config.yaml
arch: "transformer"
model: "sound classifier"
dataset: "read English sentences (LibriTTS-R)"
train_examples: 15625
noise_aug: 0.01
time_shift_ms: 50
n_mels: 64
hop_length: 160
input: "log_mel"
spec_augment: false
win_length: 400
targets: ["voice"]
num_classes: 2
norm: "rmsnorm"
norm_position: "pre"
hidden_act: "swiglu"
mlp_ratio: 2.67
head_dim: 48
fused_qkv: false
bias: "all"
qk_norm: true
parallel_block: false
inner_norm: false
moe: "top_k"
num_experts: 8
moe_every: 2
expert_mlp_ratio: 0.5
experts_per_token: 2
shared_expert: false
subsampling: 4
layers: 8
width: 256
positions: "learned"
pooling: "class_token"
loss: "cross_entropy"
residual_init: "zero_last"
optimizer: "muon"
muon_scale: "match_rms_adamw"
learning_rate: 0.0041
momentum: 0.9
nesterov: true
orthogonalizer: "newton_schulz_5"
adamw_lr_other_params: 0.0024
max_grad_norm: 1.0
gradient_centralization: true
max_steps: 12200
batch_size: 64
epochs: 50.0
lr_schedule: "cosine"
final_lr_fraction: 0
warmup_steps: 240
weight_decay: 0.1
adamw_weight_decay_other_params: 0.05
Rows from block 2 of a small sound classifier, named by matrix and row number. Rows with one number belong to one neuron. Each number is 200 + 20 x the weight over its row's rms, rounded and kept within 0 to 999. All counts start at 0.
After each neuron's rows are labels from the 100 clips, of 14976, where the neuron reaches its largest size: "strongest on" is what is common among them. Only what is clearly more common there than usual is listed. The data: read English sentences (LibriTTS-R).
# gate: MLP gate (model.blocks.2.mlp.gate.weight, 672x256), inputs 64-127
# fc1: MLP up (model.blocks.2.mlp.fc1.weight, 672x256), inputs 64-127
# fc2: MLP down (model.blocks.2.mlp.fc2.weight, 256x672, transposed), outputs 64-127

gate.315,187,179,169,226,183,212,181,198,240,234,163,210,226,186,189,215,196,224,172,207,216,200,198,207,214,207,230,254,224,200,231,216,187,203,195,194,203,175,207,243,145,184,184,192,194,179,201,188,202,228,168,170,184,177,215,198,191,181,215,195,172,197,212,224
fc1.315,209,182,190,207,197,238,226,192,236,237,161,209,216,192,197,207,189,243,195,186,219,193,192,212,252,208,232,213,208,187,203,202,177,221,218,192,201,178,200,211,165,184,182,207,194,175,213,185,195,193,194,186,184,195,200,210,156,199,198,212,182,214,195,197
fc2.315,205,222,202,187,194,191,183,204,166,168,234,160,201,237,188,196,214,218,206,196,205,183,202,200,180,178,169,135,213,199,173,172,227,189,218,213,197,188,216,193,264,197,248,191,205,198,173,201,207,181,218,194,183,180,170,227,231,202,195,193,201,184,202,201
strongest on: voice: male

gate.565,202,181,196,173,179,199,163,226,230,164,180,208,218,182,189,170,204,185,210,238,185,217,235,176,177,205,199,188,222,212,177,231,214,189,216,171,205,162,175,205,252,229,199,209,189,201,167,186,224,211,229,204,175,219,220,223,221,248,192,176,192,223,176,192
fc1.565,185,203,188,216,210,187,241,231,151,192,246,178,200,221,190,197,193,212,158,170,211,218,204,216,235,237,155,202,203,207,208,200,195,195,187,234,188,248,242,207,188,172,204,207,199,204,237,187,213,165,191,180,243,194,240,192,206,192,194,215,204,169,203,201
fc2.565,217,193,188,198,187,209,225,181,182,241,225,197,186,181,188,216,187,195,205,218,217,205,165,180,195,207,196,211,203,202,181,186,220,174,244,211,165,221,198,187,184,186,204,194,217,223,220,212,173,195,242,190,181,192,231,187,206,173,227,183,187,190,205,199
strongest on: voice: male

gate.491,212,229,238,164,196,173,178,219,163,198,182,210,208,180,174,176,195,199,211,187,186,172,220,230,141,200,206,192,165,203,176,187,223,223,209,191,210,222,191,201,193,226,206,220,207,227,233,164,207,216,194,176,181,198,204,244,201,161,179,203,218,233,225,182
fc1.491,197,162,179,186,203,219,198,197,211,200,188,211,167,220,172,178,202,203,172,183,242,179,181,214,198,189,197,190,171,196,239,212,206,194,208,183,206,222,222,235,222,192,221,215,186,179,165,196,188,205,207,192,169,213,184,198,170,225,202,210,167,207,205,173
fc2.491,190,201,213,205,207,193,215,198,196,171,230,193,206,197,227,174,198,170,159,204,217,215,191,137,178,197,203,182,220,193,201,164,224,205,179,182,169,163,151,194,182,259,190,164,207,238,200,169,227,189,208,194,198,209,198,219,208,190,203,182,177,182,177,205
strongest on: voice: male

gate.500,238,212,178,201,181,219,223,150,147,162,181,215,177,176,184,172,205,205,220,184,196,199,215,223,205,195,186,237,190,199,155,174,192,186,205,173,221,166,158,179,168,208,221,214,209,237,201,216,197,212,235,203,184,203,195,211,167,197,227,197,222,185,222,177
fc1.500,217,202,149,203,184,200,221,166,163,168,190,206,203,173,178,193,210,214,221,175,199,203,216,219,181,216,186,267,198,198,148,171,187,193,214,155,217,172,159,208,183,225,237,211,202,231,218,179,199,220,211,199,190,209,208,217,179,167,217,190,204,190,220,189
fc2.500,206,200,167,211,142,202,206,176,166,152,185,196,218,196,185,196,198,213,183,170,206,174,173,201,201,207,180,217,196,213,171,166,190,192,213,189,198,181,176,193,197,196,226,186,183,233,201,186,194,216,204,207,173,177,134,213,199,197,211,190,192,184,215,196
strongest on: voice: female

gate.579,191,214,179,189,214,219,172,209,262,197,203,200,186,177,218,163,201,177,210,202,211,195,198,175,190,242,207,185,167,197,211,201,222,196,183,194,193,182,200,184,179,197,180,211,216,195,158,239,207,207,184,215,233,196,211,226,211,189,186,208,218,182,217,168
fc1.579,192,190,227,193,214,190,237,166,212,259,153,202,208,215,192,216,244,206,186,213,237,177,194,183,183,208,199,189,175,174,199,226,198,171,186,193,213,210,198,192,198,213,224,171,176,169,247,196,189,216,229,195,237,198,199,194,213,172,209,199,184,175,182,209
fc2.579,241,164,258,163,215,228,240,197,204,211,215,194,218,201,198,202,199,241,231,206,217,198,161,196,214,180,173,254,223,185,186,171,183,183,174,196,193,220,193,193,213,157,233,203,214,213,285,195,214,191,204,202,195,189,186,168,192,212,237,205,190,211,187,207
strongest on: voice: female

gate.447,217,207,194,203,210,174,159,202,248,213,209,153,207,201,185,203,170,207,188,199,192,204,241,219,213,193,181,187,184,175,193,194,197,204,212,240,191,180,199,213,191,192,190,224,175,177,226,237,174,208,178,171,206,176,236,203,217,157,179,218,176,210,203,217
fc1.447,195,198,197,191,169,196,241,173,200,179,179,241,189,178,180,200,242,147,205,173,175,206,174,173,184,184,196,194,207,204,214,176,202,205,184,168,217,218,194,204,197,241,210,203,205,253,155,209,211,172,223,196,169,219,198,202,198,196,199,183,198,193,191,186
fc2.447,206,195,263,200,177,182,181,197,196,183,196,185,227,165,200,191,228,184,225,173,161,209,200,176,196,246,218,179,154,186,235,209,207,202,165,220,206,164,179,192,204,209,184,212,172,218,187,173,195,212,246,245,220,225,197,218,206,175,247,185,194,195,205,200
strongest on: voice: female

gate.425,218,240,228,234,203,204,194,207,150,205,182,177,194,189,202,179,199,223,223,218,213,203,209,188,195,216,168,160,190,179,183,206,227,191,227,198,202,175,205,153,168,186,185,200,160,219,202,184,204,184,213,209,205,209,195,201,219,240,200,186,230,187,203,182
fc1.425,194,207,210,256,203,218,190,209,169,206,193,190,193,189,229,187,182,216,214,215,209,212,209,194,201,222,180,164,217,170,194,212,222,212,212,184,222,188,171,179,177,198,201,196,176,217,204,196,200,171,210,197,182,224,196,196,214,254,197,203,197,206,194,206
fc2.425,194,220,190,226,205,202,226,202,173,213,169,188,172,193,213,183,179,228,199,190,214,185,227,165,176,187,184,167,170,183,168,213,213,225,222,178,185,174,186,178,211,176,177,187,193,222,226,205,172,175,161,197,201,141,186,207,201,233,189,175,201,221,181,199
strongest on: voice: female

gate.384,200,191,213,234,200,178,193,237,157,195,175,233,192,228,215,209,149,196,208,234,179,207,186,230,193,173,188,221,204,204,223,193,182,198,221,211,191,203,221,165,218,227,201,193,197,195,212,215,221,192,199,170,164,249,208,202,214,137,215,193,194,182,197,199
fc1.384,213,208,209,171,227,219,205,217,237,207,222,212,204,183,185,213,217,211,162,160,216,206,179,194,178,216,199,169,209,197,202,224,222,203,168,194,201,220,216,216,190,207,225,189,179,230,242,236,229,246,193,187,196,176,196,182,185,178,184,200,174,214,202,216
fc2.384,202,202,197,189,190,229,201,189,219,208,224,213,202,212,201,195,194,185,205,169,200,181,193,190,194,212,216,184,207,208,176,241,205,192,171,214,190,215,202,217,188,222,188,205,167,222,253,240,176,244,182,238,196,172,211,176,171,214,199,210,197,197,180,197
strongest on: voice: male

gate.8,176,172,238,197,204,218,201,198,224,201,201,187,211,228,220,240,258,166,190,208,203,218,174,204,223,189,201,171,281,171,183,241,187,185,189,244,225,193,208,244,215,194,193,207,191,190,187,202,179,158,165,180,199,165,199,185,182,176,189,188,193,177,190,198
fc1.8,217,212,153,217,212,201,214,196,183,201,190,218,189,170,178,158,152,230,200,194,201,177,236,175,188,220,214,245,144,240,207,167,204,230,203,151,168,195,186,174,165,197,202,199,216,181,207,184,221,227,232,221,199,214,199,206,217,213,229,209,213,215,184,203
fc2.8,219,186,213,196,227,221,203,218,216,214,220,197,194,252,216,208,209,169,229,212,212,249,202,183,230,175,207,168,249,181,210,220,186,184,214,259,248,194,188,244,225,226,203,213,169,227,185,201,206,163,177,217,213,226,224,190,199,193,188,188,204,201,195,197
strongest on: voice: male

gate.541,196,200,198,224,218,229,234,149,181,222,212,199,184,195,164,192,208,189,231,206,187,188,177,152,201,211,181,224,190,193,223,222,176,184,185,196,192,165,193,189,223,202,223,200,215,201,210,197,174,217,204,209,196,184,184,179,202,204,210,195,188,228,215,196
fc1.541,186,192,216,206,201,205,224,174,194,233,204,215,176,226,176,212,183,186,226,201,189,182,183,189,175,181,190,236,167,203,224,244,164,183,178,195,191,145,177,211,209,234,216,199,205,226,209,200,217,211,200,181,182,193,195,188,170,190,206,216,206,211,220,174
fc2.541,193,184,197,190,191,215,203,194,175,219,200,215,176,194,184,200,192,203,209,178,189,196,167,151,197,193,189,238,163,187,222,248,173,193,143,185,192,157,167,211,195,219,223,209,186,233,224,172,219,230,144,209,185,176,197,181,199,190,223,196,208,212,225,182
strongest on: voice: female

gate.317,189,201,196,182,196,204,206,178,225,184,194,187,209,214,222,225,196,194,174,195,176,191,254,191,183,153,172,194,166,204,248,182,199,200,199,231,189,224,229,178,225,218,210,187,203,245,176,205,173,191,185,201,160,204,189,232,204,216,190,222,243,268,178,175
fc1.317,172,189,209,214,227,203,211,208,207,209,185,201,185,213,198,220,191,201,216,195,198,224,198,185,247,206,214,202,219,191,172,222,207,172,184,206,167,201,208,193,173,163,197,188,207,183,167,193,179,214,214,197,170,194,180,220,180,221,186,207,227,230,181,183
fc2.317,201,236,194,205,176,212,176,211,228,220,211,201,177,233,228,238,183,208,192,186,200,209,211,170,209,161,216,178,183,185,227,202,197,181,140,216,208,187,238,198,225,217,199,201,189,222,172,178,208,201,176,175,220,213,193,186,198,234,181,186,219,205,206,178
strongest on: voice: male

gate.597,221,219,235,180,204,217,211,200,181,174,235,211,183,215,188,150,201,194,227,213,149,180,197,211,190,190,202,180,167,208,199,181,240,213,201,220,215,248,198,157,197,232,196,209,168,228,177,205,206,207,211,211,197,238,185,209,233,203,200,205,218,197,196,205
fc1.597,208,172,179,215,175,223,210,179,205,255,169,207,178,204,215,210,180,211,192,212,230,193,191,165,202,194,213,188,211,198,220,242,173,176,228,224,183,183,182,217,191,180,213,228,224,154,213,213,222,198,185,202,205,172,197,197,156,217,218,207,184,192,208,209
fc2.597,178,184,199,207,186,206,231,203,215,238,213,193,151,173,226,213,188,170,207,203,218,221,190,189,201,188,214,214,197,179,227,206,178,195,172,210,210,212,177,213,185,222,170,235,188,189,201,212,210,210,173,212,223,167,195,187,152,215,257,186,182,218,177,190
strongest on: voice: male