config.yaml
model: "sound classifier"
dataset: "read English sentences (LibriTTS-R)"
train_examples: 15625
noise_aug: 0.01
time_shift_ms: 50
n_mels: 64
hop_length: 160
input: "log_mel"
spec_augment: false
win_length: 400
targets: ["voice"]
num_classes: 2
arch: "transformer"
norm: "rmsnorm"
norm_position: "pre"
activation: "swiglu"
mlp_ratio: 2.67
head_dim: 48
fused_qkv: false
bias: "all"
qk_norm: true
parallel_block: false
inner_norm: false
moe: "top_k"
num_experts: 8
moe_every: 2
expert_mlp_ratio: 0.5
experts_per_token: 2
shared_expert: false
subsampling: 4
layers: 8
width: 256
positions: "learned"
pooling: "class_token"
loss: "cross_entropy"
residual_init: "zero_last"
optimizer: "muon"
muon_scale: "match_rms_adamw"
lr: 0.0041
momentum: 0.9
nesterov: true
orthogonalizer: "newton_schulz_5"
adamw_lr_other_params: 0.0024
grad_clip: 1.0
gradient_centralization: true
steps: 12200
batch_size: 64
epochs: 50.0
lr_schedule: "cosine"
final_lr_fraction: 0
warmup_steps: 240
weight_decay: 0.1
adamw_weight_decay_other_params: 0.05
Rows from block 2 of a small sound classifier, named by matrix and row number. Rows with one number belong to one neuron. Each number is 128 + 32 x the weight over its row's rms, rounded and kept within 0 to 255. All counts start at 0. Numbers have three digits each. After the name is the row's rms in percent of the matrix's.
After each neuron's rows are labels from the 100 clips, of 14976, where the neuron reaches its largest size: "top examples" is what is common among them. Only what is clearly more common there than usual is listed. The data: read English sentences (LibriTTS-R).
# gate: MLP gate (model.blocks.2.mlp.gate.weight, 672x256), inputs 128-191
# fc1: MLP up (model.blocks.2.mlp.fc1.weight, 672x256), inputs 128-191
# fc2: MLP down (model.blocks.2.mlp.fc2.weight, 256x672, transposed), outputs 128-191

gate.332 018:096130148133119111102109122167112090105137159122186164155142138101096156156192089158126090145151093101119122076110067120098118134085114121156092161125057058160141159150125082087114061161154095
fc1.332 015:169117118147105138147139110100173077109117157124148142130155183119149141068055148092122154126179090110170156174103178124149165187135126132136133160168136192130098114102136168144149139093116114
fc2.332 018:084134123105118153116104152105118122145118158153180137168124051150137137152126113132097124195105065101162134071108087126127106127136111134154069123171109124114132117139137046084134083157134142
top examples: voice: female

gate.189 143:171157175122094163138142112116121155131095131156140101183143103111176026163140153169103133163163099155137083122086123193119192062178157118124115152111127112148135110103144131172086102097109084
fc1.189 180:153101175115170114166102156087116097152155094179136141036117145121113078126066098117144113128176171109134138104128081085149172152122089132106138140098114101120150185138152163116200167117163102
fc2.189 188:156151150127226084192106140123076143129153111156128039127126134131178075029129123161161067141134195142156097090125114093141190113087087136098152070098087084121140150108121118137165120156156149
top examples: voice: female

gate.52 057:141083092108080076118169141124127172125142095121120154109131143115153143151100133116134116148139150105132201170125104077176125184076090141162112132150082102162077125131102151102114047121178096
fc1.52 058:115135116166186121142082114145106105163157104091177127143113110129079161151078158138103159144102139208148178071109159135117127054175141130166146151172082131060099131101094153052172130131194143
fc2.52 060:162110098126166106130125095094150184153151149148097126177146119124090128121086110174112173248160182141121148083112123134144090126149177113147117220168080121112090193104132142048171120160167148
top examples: voice: female

gate.210 019:068136136163162111111166110128076155201106114075077153129174147133136200131050077125105158114150100147104096094151158156116168128114074218119122083201136114107089092147115133053133061212105137
fc1.210 020:112121148086120115090149130074126189147167049144124145128136114149094068147102125122153103109155087133171121112105135109163100166122161151126126195145128072126115111123140089136103125204084113
fc2.210 024:131126160109176126076124132105106113146117067136109157122158053128102118174132098144133143113127031172150106101110158143148100138146126110087095117136149123105153108140108138113113072121082090
top examples: voice: male

gate.474 025:112167112097164144129110091176074146143109139158119119135113150148131114119150120124094134167138146081132072107119133112186033109123213070160148149154141132086156150129176171075078182056126122
fc1.474 025:129109140106033127102152106139112136129119156089157112104166062090132184141180113108205087135143121136123179134082097149115172168166113141087127113017114126165121110080118126181179059165125147
fc2.474 028:153143138129137131170181147093126094166120133103122093210139117138160151130118073097127121124097055197152138121121149158091149148148079182121098016120137180157107078112086094156145100146104094
top examples: voice: male

gate.191 041:136065121110167105123166155102136155126116101210110200145144181133105192131103124083141138167102135160185089093138116150096100144130131077090144068164141111133146126102131083101135108115110027
fc1.191 040:108171110080076127142125095111100104078091151054075098116097110141170054130141142185095115114159113100095173142082103130159137071105148126142122179111107136156119119142158147132168171127116178
fc2.191 046:128185154146143138164111096134138099139126152150113112122140139174144063128147167173102128105123121141112188116122117092203104155187153159172116169085172174165100173155134142092119167181160173
top examples: voice: male

gate.94 019:111122081061105048126127115129184116167105121106153095219155174103092149151090075106130125099076132112109142132168091113105165073105121164088153095131045134095184106140074199158163170078119134
fc1.94 017:143094142150136158084112093085084128119146102129114110131112157127155109148178161158109143173197070132150076120176136141111100107132188153172093104160176132150076116184167115114069150169124116
fc2.94 020:110104169152159144138127154098128147104116195099129116156096144122134058096189126163111094183132073119136127120104084131171145120093133112113117112141153159148105150187151114101084151162163103
top examples: voice: male

gate.452 038:105180137084105127170102130064164061107079106080134176045109151113127160150129104149175151167126156176129074111119157175125105114142071089173135128137182077170158119123161078101164139139118103
fc1.452 046:152064151152122106094179143172112183092153101129115122198113132099203070110110134101059082100141160067140136128136117088130116151133177097078137123149079164129109075092158159135103091136167165
fc2.452 050:115033123187114117121129141116149215147118089162139090193158134130199071140096148109096093104070123086145127092114095108111100164106156114059100130147109182125114105102129145108110100174150116
top examples: voice: male

gate.212 133:171167145174082165116142148123132131147113098124165068202143157142148199111102065095150103168127130095149113181157147191152093129147127117106131096107133197109102124092127132119120130170156111
fc1.212 174:112132105091189070114108132129124103129118123151094154081107092102051143168152184182108124126125137157087189100118119049097144152102131127128131148123126078150149139148164079127119122116107117
fc2.212 165:128104104160194091159117122145124089152125144148086122128137111143096108117084126166118148088170178124086128135136093072104159103099153146137125141076154106142114118147169121161148130101135157
top examples: voice: male

gate.550 027:123140150098138148080158108147163102170128149079128053166140098114106160118144122142100121096166125138051128117159123116158142119109151159134135169075111123164133131151072157137089080135151154
fc1.550 024:150175127135126125103131114126144121197076158086127066127140134076126142134117104129133084103172109162082107128171121176119111146129159138163137171110082115155147155153106155110147145107124127
fc2.550 023:157152124113156088109104122106125143143102136094113162124088188089111101126135125040148086238112147210112133172114111119149119119144090091111130110180113037077096084138166150085126120127121148
top examples: voice: male

gate.573 014:144165120159124136103138132164086115116099174109115113187078123163107113118144085095051104142130130138139091095104141098123113205142143119098119104020178095104130117132133175158143138116058160
fc1.573 013:126177135096099148150161129119068145111098124163163098190140185105121160185105066161120104121075095134147100114163128063176147166082159134098132120106159152156137158149169107111095123125122162
fc2.573 015:113108111119143109115125143128162083154122079087100112095151144137149167140097148186190084149157104125081096164101146158116168025118154098132163141236090167148159119172151065100083111104109112
top examples: voice: male

gate.552 033:145093115148121136120113115135098132177138131130219116168166163091077158095063079105114131125154105159125118150129147175077077078165141138158123147130158103147119163118125138090141135104160087
fc1.552 026:112140159113086159148103138111069056188134107088126118114146181063138107156129160182117083097135123181088130104167147133165124147105184148070152101109098131137063094145117131197089078093106149
fc2.552 029:134089118162132135097115163115131118175096110121190127169095155111118197032108076177124105131182147100095174176079143177099097097160127098158173116146138158104109145132191128111145160123125098
top examples: voice: male